config.toml
model = "image embedding model"
dataset = "photos of plants, animals and fungi (iNaturalist)"
train_examples = 155796
image_size = 32
crop_scale_min = 0.7
horizontal_flip = true
rotation_deg = 10
targets = ["species"]
num_classes = 646
embedding_dim = 64
arch = "pvt"
norm = "rmsnorm"
norm_position = "pre"
activation = "relu"
mlp_ratio = 2
head_dim = 32
fused_qkv = false
qk_norm = false
parallel_block = false
inner_norm = false
patch_size = [2, 2]
depths = [3, 6, 3]
widths = [64, 128, 256]
am_softmax_margin = 0.1
am_softmax_scale = 16
init = "torch_default"
residual_init = "zero_last"
optimizer = "muon"
muon_scale = "original"
lr = 0.018
momentum = 0.9
nesterov = true
orthogonalizer = "newton_schulz_5"
adamw_lr_other_params = 0.00087
grad_clip = 1.0
steps = 7000
batch_size = 128
epochs = 5.8
lr_schedule = "linear"
final_lr_fraction = 0.1
warmup_steps = 350
weight_decay = 0.008
adamw_weight_decay_other_params = 0
Rows from block 2 of a small image embedding model, named by matrix and row number. Rows with one number belong to one neuron. Each number is 50 + 10 x the weight over its row's rms, rounded and kept within 0 to 99. All counts start at 0.
After each neuron's rows are labels from the 100 images, of 14976, where the neuron reaches its highest value: "top examples" is what is common among them. Only what is clearly more common there than usual is listed. The data: photos of plants, animals and fungi (iNaturalist).
# fc1: MLP up (model.blocks.2.mlp.fc1.weight, 128x64), inputs 0-63
# fc2: MLP down (model.blocks.2.mlp.fc2.weight, 64x128, transposed), outputs 0-63

fc1.67:47 61 56 38 41 49 69 50 40 59 38 61 49 58 50 45 36 38 38 54 48 43 29 67 46 21 50 44 48 54 51 41 60 44 58 48 40 39 68 43 55 43 34 45 47 48 61 57 55 55 50 49 53 36 59 39 54 66 35 46 40 56 32 62
fc2.67:72 41 32 56 53 66 48 51 57 58 49 51 59 48 44 51 54 43 58 43 39 45 56 41 61 54 49 55 49 58 32 67 51 59 36 49 40 55 32 57 49 43 80 57 50 48 60 55 34 47 58 26 54 60 56 55 42 35 48 54 35 44 55 42
top examples: phylum Arthropoda; class Insecta

fc1.103:57 47 54 57 58 47 75 56 62 42 58 37 51 44 51 47 42 35 38 30 60 56 49 64 33 46 43 36 42 45 32 55 37 43 35 61 46 51 44 45 51 41 62 44 52 46 63 58 55 36 39 36 57 51 59 41 28 51 55 53 56 41 66 61
fc2.103:53 51 53 45 74 40 72 42 49 66 42 42 31 32 50 61 41 49 56 53 49 54 52 49 39 57 51 48 26 36 41 50 43 56 55 54 54 44 55 56 45 53 51 47 66 29 56 69 44 36 37 69 55 48 39 60 59 59 60 45 59 51 45 50
top examples: class Aves

fc1.66:39 67 64 50 64 66 57 49 60 34 55 46 53 29 55 52 54 47 44 43 36 58 39 50 49 39 51 41 68 43 43 69 32 59 55 51 51 46 50 56 53 39 51 47 54 47 56 51 55 41 41 62 77 52 59 45 37 34 69 58 37 47 57 54
fc2.66:37 51 55 56 58 43 43 59 51 49 40 49 44 18 55 44 63 62 47 60 60 55 38 57 46 42 62 38 42 49 57 65 42 53 45 35 52 53 75 58 44 48 40 53 51 45 50 58 52 36 24 60 40 56 65 48 68 60 47 58 45 60 45 49
top examples: phylum Chordata; class Aves

fc1.34:58 40 51 57 46 55 38 30 58 44 60 54 51 49 38 53 50 50 42 57 22 67 46 50 45 46 38 46 44 54 50 44 51 42 43 18 49 54 58 16 50 48 62 61 53 32 56 65 38 54 41 54 48 51 50 56 50 43 48 45 53 52 38 49
fc2.34:67 55 50 43 44 49 57 32 62 63 69 54 48 50 42 49 36 50 47 37 32 66 62 46 59 48 27 50 36 58 46 44 47 54 51 49 72 60 55 39 58 58 45 57 57 43 52 40 29 67 36 37 52 61 54 60 54 41 40 46 43 58 55 54
top examples: phylum Arthropoda; class Insecta

fc1.62:41 60 38 44 43 52 44 58 39 62 39 45 42 55 32 46 48 68 43 60 56 69 47 48 57 43 58 61 52 48 53 46 40 62 43 38 79 54 50 53 66 65 48 67 45 51 65 45 50 52 36 64 53 47 53 28 68 51 46 57 53 61 51 53
fc2.62:32 65 62 60 48 44 42 49 44 60 45 39 32 46 48 42 59 64 41 71 54 62 40 35 51 55 44 59 44 61 66 51 43 61 42 44 55 44 53 63 54 65 35 61 52 37 57 44 49 44 28 53 42 44 53 42 73 57 44 42 57 59 43 46
top examples: phylum Chordata; class Aves; order Anseriformes; family: Anatidae

fc1.29:50 53 52 44 66 53 58 41 46 73 38 63 51 51 47 49 23 37 47 30 33 52 61 43 51 62 34 50 47 55 42 50 60 58 49 55 37 36 53 63 33 56 63 45 52 61 54 37 67 40 45 56 57 59 51 54 66 62 60 53 45 52 65 52
fc2.29:52 44 53 50 53 61 54 53 41 61 68 35 69 59 50 46 60 49 51 67 36 25 43 51 53 29 57 47 48 44 51 61 55 58 48 50 50 44 57 31 37 74 49 37 51 53 33 38 66 51 61 40 59 53 42 58 44 36 51 47 57 54 43 37
top examples: class Insecta; phylum Arthropoda; order Lepidoptera; family: Nymphalidae

fc1.57:40 47 47 33 51 61 53 55 62 39 63 52 60 54 29 50 45 42 54 38 40 55 41 44 41 59 52 57 44 30 58 49 65 47 41 58 60 41 43 34 51 52 58 50 66 51 35 53 46 64 40 74 43 62 72 54 39 57 61 55 37 50 39 44
fc2.57:42 37 49 37 46 48 58 49 54 45 61 43 42 44 55 49 43 56 58 27 50 58 66 48 29 46 49 48 46 46 61 55 68 60 34 76 45 50 45 55 58 40 58 59 32 30 55 42 49 70 51 56 66 42 44 50 40 60 47 58 56 44 59 63
top examples: class Aves

fc1.84:76 45 61 51 40 66 59 47 65 57 53 38 39 46 47 31 46 58 45 35 50 40 48 33 42 62 51 58 25 39 46 48 54 60 46 67 71 51 57 49 50 40 55 66 43 55 48 36 59 48 56 54 37 58 47 38 41 52 54 42 46 36 50 52
fc2.84:64 45 41 46 58 61 68 42 52 78 41 58 57 37 52 38 60 48 45 35 57 49 55 37 48 57 64 46 54 37 33 38 42 52 52 54 50 65 68 50 45 39 73 51 49 36 37 50 52 64 49 51 45 60 37 61 43 44 39 44 39 58 50 41
top examples: phylum Arthropoda; class Insecta; order Lepidoptera

fc1.116:38 53 34 47 41 43 64 29 60 63 59 55 53 53 52 51 51 48 48 55 39 60 28 50 44 55 38 48 50 58 32 41 63 55 62 45 40 51 50 60 63 55 40 38 33 60 62 55 38 42 46 68 57 49 71 65 45 47 42 53 40 58 63 63
fc2.116:38 49 50 44 55 59 41 64 55 60 57 56 51 50 44 35 65 63 48 50 34 46 69 70 57 47 62 40 53 48 38 57 60 33 41 47 52 33 59 32 40 68 47 46 50 63 57 47 36 43 64 59 53 45 36 70 48 50 48 36 45 61 37 50
top examples: phylum Arthropoda; class Insecta; order Coleoptera; family: Coccinellidae

fc1.78:52 59 65 43 48 36 43 60 58 45 65 51 27 42 38 44 27 40 44 45 43 55 36 65 34 32 21 54 43 73 36 35 48 41 58 53 49 51 40 49 46 47 45 43 49 64 59 46 60 54 53 56 45 52 48 45 48 56 48 53 50 56 56 51
fc2.78:36 55 38 55 59 39 66 31 39 50 42 64 44 58 45 43 47 47 67 43 44 54 58 58 37 70 42 39 66 64 24 50 56 47 56 29 55 52 45 42 49 60 48 46 59 43 52 54 37 43 42 58 48 49 46 66 44 57 52 47 58 56 52 71
top examples: class Insecta; phylum Arthropoda

fc1.50:64 47 44 34 58 40 43 48 59 54 56 62 51 37 44 45 51 37 58 33 54 37 44 64 60 55 59 43 53 56 42 44 51 42 37 43 48 33 52 41 74 52 43 37 65 52 38 55 52 67 37 57 40 29 42 52 69 47 42 51 40 42 44 63
fc2.50:47 70 48 51 62 51 42 46 45 44 41 46 54 56 34 41 45 31 63 71 45 58 48 53 54 73 44 39 52 52 42 43 45 40 46 45 51 36 54 37 48 51 57 64 34 35 50 42 30 57 43 66 65 50 43 65 57 54 66 65 48 58 52 50
top examples: class Insecta; phylum Arthropoda; order Lepidoptera

fc1.15:31 50 47 53 64 37 32 59 35 50 57 54 55 44 43 56 52 45 46 62 51 50 54 54 58 48 50 36 83 56 40 56 51 45 36 31 33 53 45 72 44 61 44 45 55 43 67 59 39 54 56 56 43 48 52 60 59 57 38 42 61 45 53 38
fc2.15:77 58 30 56 68 65 60 34 49 74 48 39 58 48 53 37 40 59 50 38 33 48 73 49 53 55 56 50 53 37 39 48 38 54 51 51 52 55 61 52 49 49 64 49 43 44 45 50 38 56 48 33 51 45 61 52 42 49 40 53 34 55 47 58
top examples: class Insecta; phylum Arthropoda

fc1.40:56 52 33 43 61 72 47 65 50 41 43 46 51 73 42 57 51 47 51 59 48 62 27 54 36 46 61 39 60 45 39 45 41 57 58 47 71 55 61 57 51 49 73 62 49 53 55 58 59 49 64 51 49 46 62 55 54 42 50 70 64 42 58 56
fc2.40:55 47 71 68 47 34 52 43 46 63 60 40 34 33 60 38 56 56 47 64 63 42 50 41 70 58 53 67 47 55 56 61 58 48 42 53 35 50 44 47 50 61 33 45 51 46 40 55 48 47 39 48 47 58 38 52 63 64 49 28 38 59 38 49
top examples: phylum Chordata; class Aves; order Anseriformes; family: Anatidae

fc1.52:45 50 51 40 58 68 52 62 55 50 67 50 54 32 50 49 58 29 51 57 54 52 44 74 41 73 61 47 50 60 41 57 37 46 66 36 57 52 39 39 60 49 37 40 49 52 53 48 46 63 56 54 48 39 46 47 68 41 70 40 49 42 42 65
fc2.52:61 51 58 45 62 53 52 40 38 49 39 63 56 50 49 43 45 44 30 54 53 45 59 42 63 50 54 56 49 63 45 55 49 45 54 38 33 49 58 27 58 37 57 61 45 50 57 64 34 56 58 52 51 38 37 44 27 68 70 53 72 43 57 52
top examples: class Insecta; phylum Arthropoda

fc1.118:52 51 63 42 56 36 54 66 45 35 35 55 44 29 44 56 38 39 54 59 66 49 37 68 56 50 47 51 58 65 42 35 58 29 62 59 51 54 29 59 61 40 53 41 41 49 52 50 57 54 49 77 50 50 48 44 47 54 47 48 52 67 45 56
fc2.118:32 60 50 62 54 52 61 48 46 33 44 61 34 59 54 37 26 53 64 51 53 44 66 47 55 58 46 49 41 66 41 58 43 56 65 55 44 44 54 30 48 54 51 74 59 50 51 44 46 57 40 43 54 46 42 66 43 59 58 58 45 42 46 27
top examples: order Lepidoptera

fc1.98:34 47 61 35 54 41 56 55 37 34 46 59 40 64 64 57 55 42 61 64 59 41 47 33 59 56 67 50 54 62 56 46 37 61 40 40 48 52 47 39 60 56 64 66 54 43 34 49 33 41 42 49 58 46 33 49 45 38 60 35 51 54 39 38
fc2.98:58 48 50 51 54 50 80 44 54 57 47 50 44 41 42 48 51 47 52 40 50 49 50 53 65 44 42 39 53 42 43 46 71 47 30 45 70 44 60 52 42 51 46 45 66 63 53 54 47 53 55 62 41 35 44 58 31 42 35 34 54 73 42 70
top examples: phylum Arthropoda; class Insecta; order Hymenoptera

fc1.35:41 39 63 63 60 61 65 44 51 53 46 51 68 47 35 50 53 50 46 66 62 37 53 63 71 51 64 53 63 41 38 64 52 77 49 63 51 35 59 64 39 58 53 39 53 43 38 57 54 49 50 59 45 42 50 58 50 47 54 57 44 68 51 42
fc2.35:76 42 43 60 37 52 45 64 49 53 44 34 47 46 58 51 53 36 62 76 60 58 47 51 48 42 46 44 51 63 52 39 53 36 48 50 46 47 37 35 36 45 52 59 57 61 63 47 63 54 64 52 55 43 48 55 52 42 31 49 33 29 60 61
top examples: class Insecta

fc1.107:57 52 37 56 44 53 48 66 46 40 51 42 60 62 55 28 43 52 49 42 37 55 68 52 44 51 54 44 47 58 64 37 51 28 59 60 32 63 37 34 51 37 61 53 41 57 59 50 57 60 60 54 59 40 56 57 54 51 61 65 62 30 54 36
fc2.107:36 49 52 62 44 43 52 51 49 73 62 39 32 31 61 45 39 49 58 51 65 59 51 45 49 50 48 61 50 52 75 47 46 45 46 52 38 55 53 26 50 58 41 53 41 46 51 43 59 48 69 47 63 32 37 56 56 45 42 54 72 41 61 53
top examples: class Insecta; phylum Arthropoda; order Lepidoptera

fc1.36:54 37 65 34 43 53 59 37 55 40 53 54 46 66 40 39 46 30 41 49 54 53 31 51 50 69 44 64 51 53 48 66 49 66 44 35 51 25 61 60 55 50 48 58 66 37 65 42 48 51 42 48 61 45 60 45 51 36 61 44 50 40 55 56
fc2.36:37 45 56 43 49 34 56 64 49 58 46 42 57 52 50 68 42 55 33 48 38 73 46 45 49 57 58 49 50 58 50 30 54 52 42 63 56 52 67 37 55 37 55 35 45 41 61 34 74 43 58 36 44 61 35 56 58 49 59 46 67 47 47 48
top examples: phylum Chordata; class Aves; order Anseriformes; family: Anatidae

fc1.117:58 46 53 59 53 45 41 51 51 54 71 43 66 52 51 51 57 58 43 55 35 18 55 50 50 53 38 44 61 42 42 51 40 39 42 63 37 47 46 49 42 51 38 50 31 57 45 36 45 49 41 43 64 45 58 48 48 56 42 16 38 55 49 57
fc2.117:50 44 59 58 57 44 49 43 44 55 44 49 36 30 71 43 43 54 34 69 69 50 32 41 59 60 69 66 44 49 57 51 48 48 40 39 56 55 43 45 37 61 40 49 70 35 41 48 42 54 35 57 47 42 45 54 59 68 60 48 54 61 47 46
top examples: class Aves