config.yaml
model: "image embedding model"
dataset: "photos of plants, animals and fungi (iNaturalist)"
train_examples: 155796
image_size: 32
crop_scale_min: 0.7
horizontal_flip: true
rotation_deg: 10
targets: ["species"]
num_classes: 646
embedding_dim: 64
arch: "pvt"
norm: "rmsnorm"
norm_position: "pre"
hidden_act: "relu"
mlp_ratio: 2
head_dim: 32
fused_qkv: false
qk_norm: false
parallel_block: false
inner_norm: false
patch_size: [2, 2]
depths: [3, 6, 3]
widths: [64, 128, 256]
am_softmax_margin: 0.1
am_softmax_scale: 16
init: "torch_default"
residual_init: "zero_last"
optimizer: "muon"
muon_scale: "original"
learning_rate: 0.018
momentum: 0.9
nesterov: true
orthogonalizer: "newton_schulz_5"
adamw_lr_other_params: 0.00087
max_grad_norm: 1.0
max_steps: 7000
batch_size: 128
epochs: 5.8
lr_schedule: "linear"
final_lr_fraction: 0.1
warmup_steps: 350
weight_decay: 0.008
adamw_weight_decay_other_params: 0
Rows from block 7 of a small image embedding model, named by matrix and row number. Rows with one number belong to one neuron. Each number is 128 + 32 x the weight over its row's rms, rounded and kept within 0 to 255. All counts start at 0. Numbers have three digits each. After the name is the row's rms in percent of the matrix's.
After each neuron's rows are labels from the 100 images, of 14976, where the neuron reaches its highest value: "top examples" is what is common among them. Only what is clearly more common there than usual is listed. The data: photos of plants, animals and fungi (iNaturalist).
# fc1: MLP up (model.blocks.7.mlp.fc1.weight, 256x128), inputs 0-63
# fc2: MLP down (model.blocks.7.mlp.fc2.weight, 128x256, transposed), outputs 0-63

fc1.70 091:140129171114108161108170165139139117166131194117144132142142085153152155124196169134165109174159137156091029140123149057135130097114105117118167108150133085117106140144089099121106138182125135
fc2.70 094:115152108117127078112136181081156125109149094140087108150181097117147109121102114115103110106154137137123198152143150160089067101111148121128145123102095046201106075154121130147085119118190128
top examples: order Coleoptera; family: Coccinellidae

fc1.144 095:161157170146069129127132089151083092180116081120104129092137067179110145123140137162138123156084146105078090124104128152119098120108182183064148164115163152134119144132129121111153139072175151
fc2.144 103:170100124156142129124134153111203144091153101178105090131152142151157132100166127121112062127095112125119120187030144085117146157180100125138120156094194128115121141099133092171086107175101167
top examples: order Passeriformes

fc1.21 082:170076077151130136111214136103111168192177116048142155140128148157140097167110103098105182162138139102169179121155102117097139151153126146146146151145163141053143124141104175148068136115120141
fc2.21 081:191162143137143091102145093212081065146107144110133142129170169139097125112084107132093116146180084100170114056132199135085135147132111157095145105135186115112145084127063078131062096188134109
top examples: order Charadriiformes

fc1.18 106:099143115097166117184136115115141108177143111126110166146111096152138190083147188174128111171101131127119126181112132115068095126133130124180130093169095103147164105129126102121166143120121122
fc2.18 119:185161153119164185115186129111162090147092162153193070129107148163089104101150179127088095168130159130132031118190122125168141105175124109088149165140155092098136145085097088120071118112152158
top examples: order Charadriiformes

fc1.166 120:057107128136093109111118103158126143098123211132150131109168092132142081101053165124142167170148147131123164131069144076116089095141125113126137124131101159133112203121103117147122165196108078
fc2.166 109:074135061187130099211146039074160106111076153186117072136162154164119123093114135134114178101152109131104116126130136138120135164142136077085056048141116146155114098089163167058095164117154088
top examples: order Passeriformes

fc1.107 095:135161081122113101112120135169198117128113110144127207178106117139110098068112121135094084158139116106119139105154142136063135141156080059116143187111139114048130103132085105050112104136168105
fc2.107 101:123128136134155113076156171119146126150157151112148083134136128178124155190126120122160129160143119076139141117111138123128106125126060129139104197111133109171173118151147170194127149125129115
top examples: phylum Chordata; class Aves; order Charadriiformes

fc1.139 018:163176166160106122138169132106155076166170103082112068142106083132159155126114090101139129162074119113157126102149133087162101146085096151144183131107116103120198139102102164123150090086159104
fc2.139 011:100157150102118102082146105121152053098102175120150070144138144115108153133175201074126103087114139095048159118135155135108139122086117121137091123147095116097107138178042115145123142170101104
top examples: order Lepidoptera

fc1.215 109:057152136112107148152133179165173085134171163125134125166099122119132106161186122125080132115161163113108147148149082129205172130126145130118150184150077196107068156091118134138127152153109109
fc2.215 107:158129164138114128137094110085149151211075139172192101086065093188120125112147196077196089142098100120124155130054168164129160110155075150075129140152126219114154120096117117166168169091098175
top examples: order Charadriiformes

fc1.74 129:160145157143167096156179112092134161096125131139127194198140090119171064115128125107154156147174122180109076179038145105066122104103128083121134194153115156151164140140077212130085107143192153
fc2.74 118:115100114125141130120152122086107119136152095137123095069081124205129178116144114196104114158147130132152128131190128120126181172129105178144140150160110103133047132145177094132168148142153079
top examples: phylum Tracheophyta; kingdom Plantae

fc1.226 117:161069142126129109099210131133089140160095115225096126129128105151123124176143107106148119141130153152148175187087085130147120118125155072118146072137182102110112106187137116127166099181152178
fc2.226 123:131130109127116129021151147096128172057148177139185221132092098153109128168142113101133188149147102155131117090133117135134081110125118108093135107196098073149098094097118146096104149121101066
top examples: phylum Chordata; class Aves; order Charadriiformes; family: Laridae

fc1.112 106:173097115102129176143152126117155069124166141071120135086109122134135078124216149143215174124155149125168078128163109126157132125089104120089078136163110150115097170169112121166108090064103154
fc2.112 109:130160148143169141175141117160148102136153085144150205129133054121158146110094159150172118085091122189126154155110188199078121185196114153099133177142119134185114142139160167123153138113119113
top examples: phylum Arthropoda; class Insecta

fc1.123 097:113124154157109185170150102095086085125106159061159105101125162168103175119135079159079124153103118090117139092138125100207114100101113124127088188096137115147100153087090088118055083101138131
fc2.123 103:169163112118105113100158122123120178059176092121111182124139170162134127119126147119163144095119152179133139085139186195140158090091111183115166136119125090163119141150122091198172113123138115
top examples: phylum Arthropoda; class Insecta; order Lepidoptera

fc1.76 030:211126110117104135066111117127102129082062054111069112142130115173112134170142173107095120115101157125195101089146111073165120112114110102114101152084087067171094106093088125138135105105204201
fc2.76 031:107106097148122157078130152106166129145122159097143092109139182147147173118126095150170134103118168135064080176096117157087137142106147147135122164102118130103033198125097098129065157107074120
top examples: phylum Chordata; class Aves

fc1.196 061:106102170160127103130084120118108141103182079114126061113087107100141131108136155127120120185142095135099089142156115165175169149102140104107108104108160107198143143110082137129142129129083144
fc2.196 066:152094177089141113154107152119102127105161185127194081109172179147134163111145115101167182148125108080184105146139121090114176152135113112113133113122146102051158145153182186113140137128120087
top examples: phylum Arthropoda; class Insecta; order Lepidoptera

fc1.148 120:119157117157131074122045140119160214126161111174085114125121107098181135131119149149164090100168080144084120125115112127170117092107114135096131136165187107180110097188128142114123180120126149
fc2.148 126:085100095185143100127106165214100138127117074152078170109131109111104129124076113118199109125113069125095149079107131102116085188114123145121121065114189109113078179150117097121114077169108169
top examples: order Passeriformes

fc1.235 064:137151082118132138118151172092123176149089128150099154079191127169075140103125134139130125151123170116134137169134124113147097181137121202100190107137115110140131134125134131216156094148111125
fc2.235 054:094121111165106084164075141099190159098133167182232147136124155067132067122125093144091102127084151119196076090093129097127138135122101113137075158120145184106140172166147108096081162111146192
top examples: phylum Arthropoda; class Insecta; order Diptera; family: Syrphidae

fc1.102 115:112157153168173189063087046050117064120120122150104105089130062142109164177093115115158160046110143123141087113113121167138124095099172144108152165116109155132116139109119130085137136129136131
fc2.102 119:175150128125174134118084132080151145091205158100131154110114146174124149181114134141091100181103137134161134143168136185051121158162162085142096160141112165164185152130143127147159124111121103
top examples: order Charadriiformes

fc1.91 089:101186061136134158130128071158163102099162152114170064186132185121077128132108131128126094183153100135130126129120126104127110132156090129141119080125073144120153163107133136134109090122152124
fc2.91 081:068132169181179076112071149124115152143160144121128112136158137173088137062158112110117150117168123080078124143110117141112106144127078132105075114103150061096077108154118122060115184129102178
top examples: order Passeriformes

fc1.181 109:181130134173158157099098090124097123144173157106159139188049125145130074227132118122213074136109184087118153055136119129158156162137102118132111137142152152160101127161148157157134136125159110
fc2.181 107:170146164096129110093103094098127107208144120129085141172154150102146118135189151071166115130141118137103126099140079089099105173185113131123145117174088156071077133161110060109126127118101147
top examples: phylum Chordata; class Aves; order Anseriformes; family: Anatidae

fc1.35 125:124083090079103129087165139131128127169111158165144068132135134081116132099110136112185174169114091147135118127133139156159134126104103158130130155156169160102158145134104119059073139136151125
fc2.35 123:088103180119164149107094098202144156118074193118114075169171104156103127089163139142127133145150122129130040162134148119143073105076150152206127119161137117111195176123074137121134092146148123
top examples: class Mammalia; order Carnivora

fc1.155 087:137095116137170069171111124138127081132111122087179153082121103175141128127119180116139125127137108052130127140149121113142152088120137227122146078157129110158102149139094184130146124120075162
fc2.155 083:145141129127176110117101127161161160130162095093109120121167153091134144120146188149143142112125085169114128151062173215084115087147100091138112170096109180117127140121096126116119120059115088
top examples: class Aves; phylum Chordata; order Passeriformes

fc1.68 056:166071177162173131079155110069161144152135197102060159093095180120128133135094072166099156151086105105113143153113155078127150157154143145148172063161094112124105140105146125145136147142158148
fc2.68 052:159101118150099143094061125141180104088097155152089116179127154133200132131095107122146098149161160091080123130128168038100093098135129069099149157063115084099120102128138083142108154100164066
top examples: phylum Tracheophyta; kingdom Plantae

fc1.39 028:113142128091134181136129112095120177144115119173141157099161154156173125122121147142152127184138169106102117090120113126115104085115188158078138133068108177169176101072154118130156137095118068
fc2.39 027:202097149142177092107143144198112064070107140145122091124134080075141129119096069097146120152129143157130115095142148117099120166145090133184073135148165078106109186127154191063106130114127129
top examples: phylum Arthropoda; class Insecta; order Lepidoptera

fc1.115 124:152112177156084077164105122142120134090177123093160089134164158123196146147106081132116130148125111088123135142112135161136153120157113120112182108142063126135091169163118101153104144141083172
fc2.115 144:133083165138068117100117136127083086094132133081095149161126098114114126189131146120094144157103128136126147113133171243092121167079110146103202103108135169171125161112076100135114166108099163
top examples: order Charadriiformes

fc1.151 053:086053123122134176164150156167142145176171148137121168133126131128095088160098159129087126083092109143119152113164106131107089099211132176126135190158104172112104115128108114149169176089205112
fc2.151 060:213129168141113113135129073109152129128150180148122124117123043127115121152114143171088128145143156119124181191136110147209154138149148105160166127124196148126160166159120186129082185160105167
top examples: phylum Arthropoda; class Insecta; order Lepidoptera

fc1.99 109:130165109125194118139127100155127160152112157137116127174159069106149154149125175171069110147119133130089140173127108204044103055125128133141163164152153117140113102082141135138153161110109089
fc2.99 098:082135146096131133069117124117196107126132132160205142137146139132182172201054122102097081121160160129084076130129176140087147153097084168189116172153145153139113179131124106192129168102148116
top examples: phylum Arthropoda; class Insecta; order Lepidoptera

fc1.179 091:122192093174095132146116225187131082073093165104091140148089192143111157096125148091107107104188125091088105137089115175152097149103137136161161165103143121120150073139171164125160131120125131
fc2.179 098:124096149141142088149179148073111152147118112150114098119186139100121120128066066126119149141112190088170113134112179103156164174154107108152134105162149148139131134102108121108085185149138096
top examples: order Passeriformes

fc1.4 149:141093108127124124145145147125076124125119162140153081152082150117103089144109065129099113132128125122079122101107102147097168176147127102145165141126117107106086144135145099170061081149123134
fc2.4 144:139123126094183133092145190134074137130089077114119087207113091095107090116107122142145072135098114086128138098131148122117131139143168094191131140109153116135110143128119107139037126126131179
top examples: order Passeriformes

fc1.121 054:131160173125119131115171162080102120144100147119135103132136073122151206046105177139111138178134100120148131140087169180116101068104127146150145113121087092120163111084099089087103185205135105
fc2.121 052:114116149138090109163113092069122136064121120146141150182120130104126109099165128155102123093128133140120141093104125131140110159198158156168158165178098111131177145103140088117197111165118125
top examples: order Coleoptera; family: Coccinellidae

fc1.17 100:145084147130097149115167103121078085154117201096172104072111103098157116114179117127134109148113138141155158123119144155123170168071093159086127116172183161120161168084152140109106142133143145
fc2.17 100:106145173139161102158104169148113164157082082112096077142065132199124132132137137115125130153099136162146107090153126185115132097147117177124127130197114088111198127146142118097118096120139120
top examples: class Mammalia; order Carnivora

fc1.174 142:104106173123113109154220121124149112095147100147112071136106139166131188092182122098164167127091071150130133132183102132116088121109133124093116079145159134061112132155142100069170103156128123
fc2.174 134:136138163074112138094106129137099070167159164148117150149097153159127102190144195127089126161182147068163148113141158148176162167101141167149098114140093089116090149152170130119139151109118143
top examples: phylum Chordata; class Aves; order Passeriformes

fc1.113 080:159151074095077118076169084153155159089117137141114158082095137160127120111153087140123141086140163112116062077084168052122075152170119109155108060046114134142159115074143081145105120144155176
fc2.113 103:157087160192115085095114136141108103198165116127133167120089139140159163119152134116115102107145145078139115073093088144121133141150141148190089142087117106128145127115148075156132113060140097
top examples: class Aves; phylum Chordata; order Accipitriformes; family: Accipitridae

fc1.142 086:165092157144150128131113089131160136150133107029106135126102162138167121103134117127169104190141174187156110119103092159137165155176112136117135129110143121130051112175113167166093116222120137
fc2.142 090:218055174132035155153163148163166104149078134126182142117141130152128151170093118176148165164080148159153104099094093078142101091141136122102134163130139120124114086123176166132090095201096147
top examples: order Lepidoptera

fc1.117 065:155123135079103083150157202116087183103157083101076115127126074136125103141110159108156137188112155156153094139151087147144135121152117035125140125174118185104164143143057095119104139141188160
fc2.117 064:122187159227146099100116121122122128095142106133088118134125088145167083093116114104168128105143139202168131079146094130104086082157163068102134144147097144156141115135111135157122106137165158
top examples: phylum Tracheophyta; kingdom Plantae

fc1.88 138:093143135121167132142129081165108145135109072104144144110080128120087128078093107123164096146108163153164137152104077122098081095205142163104112173161145128152132133142143164150189131163144136
fc2.88 123:104107165191091101129156161106152188092133075163128134169178114123150116091135104118134169152104129130119090194145148093129138101092161099101096081109140117099071102100123095162078160107113143
top examples: order Passeriformes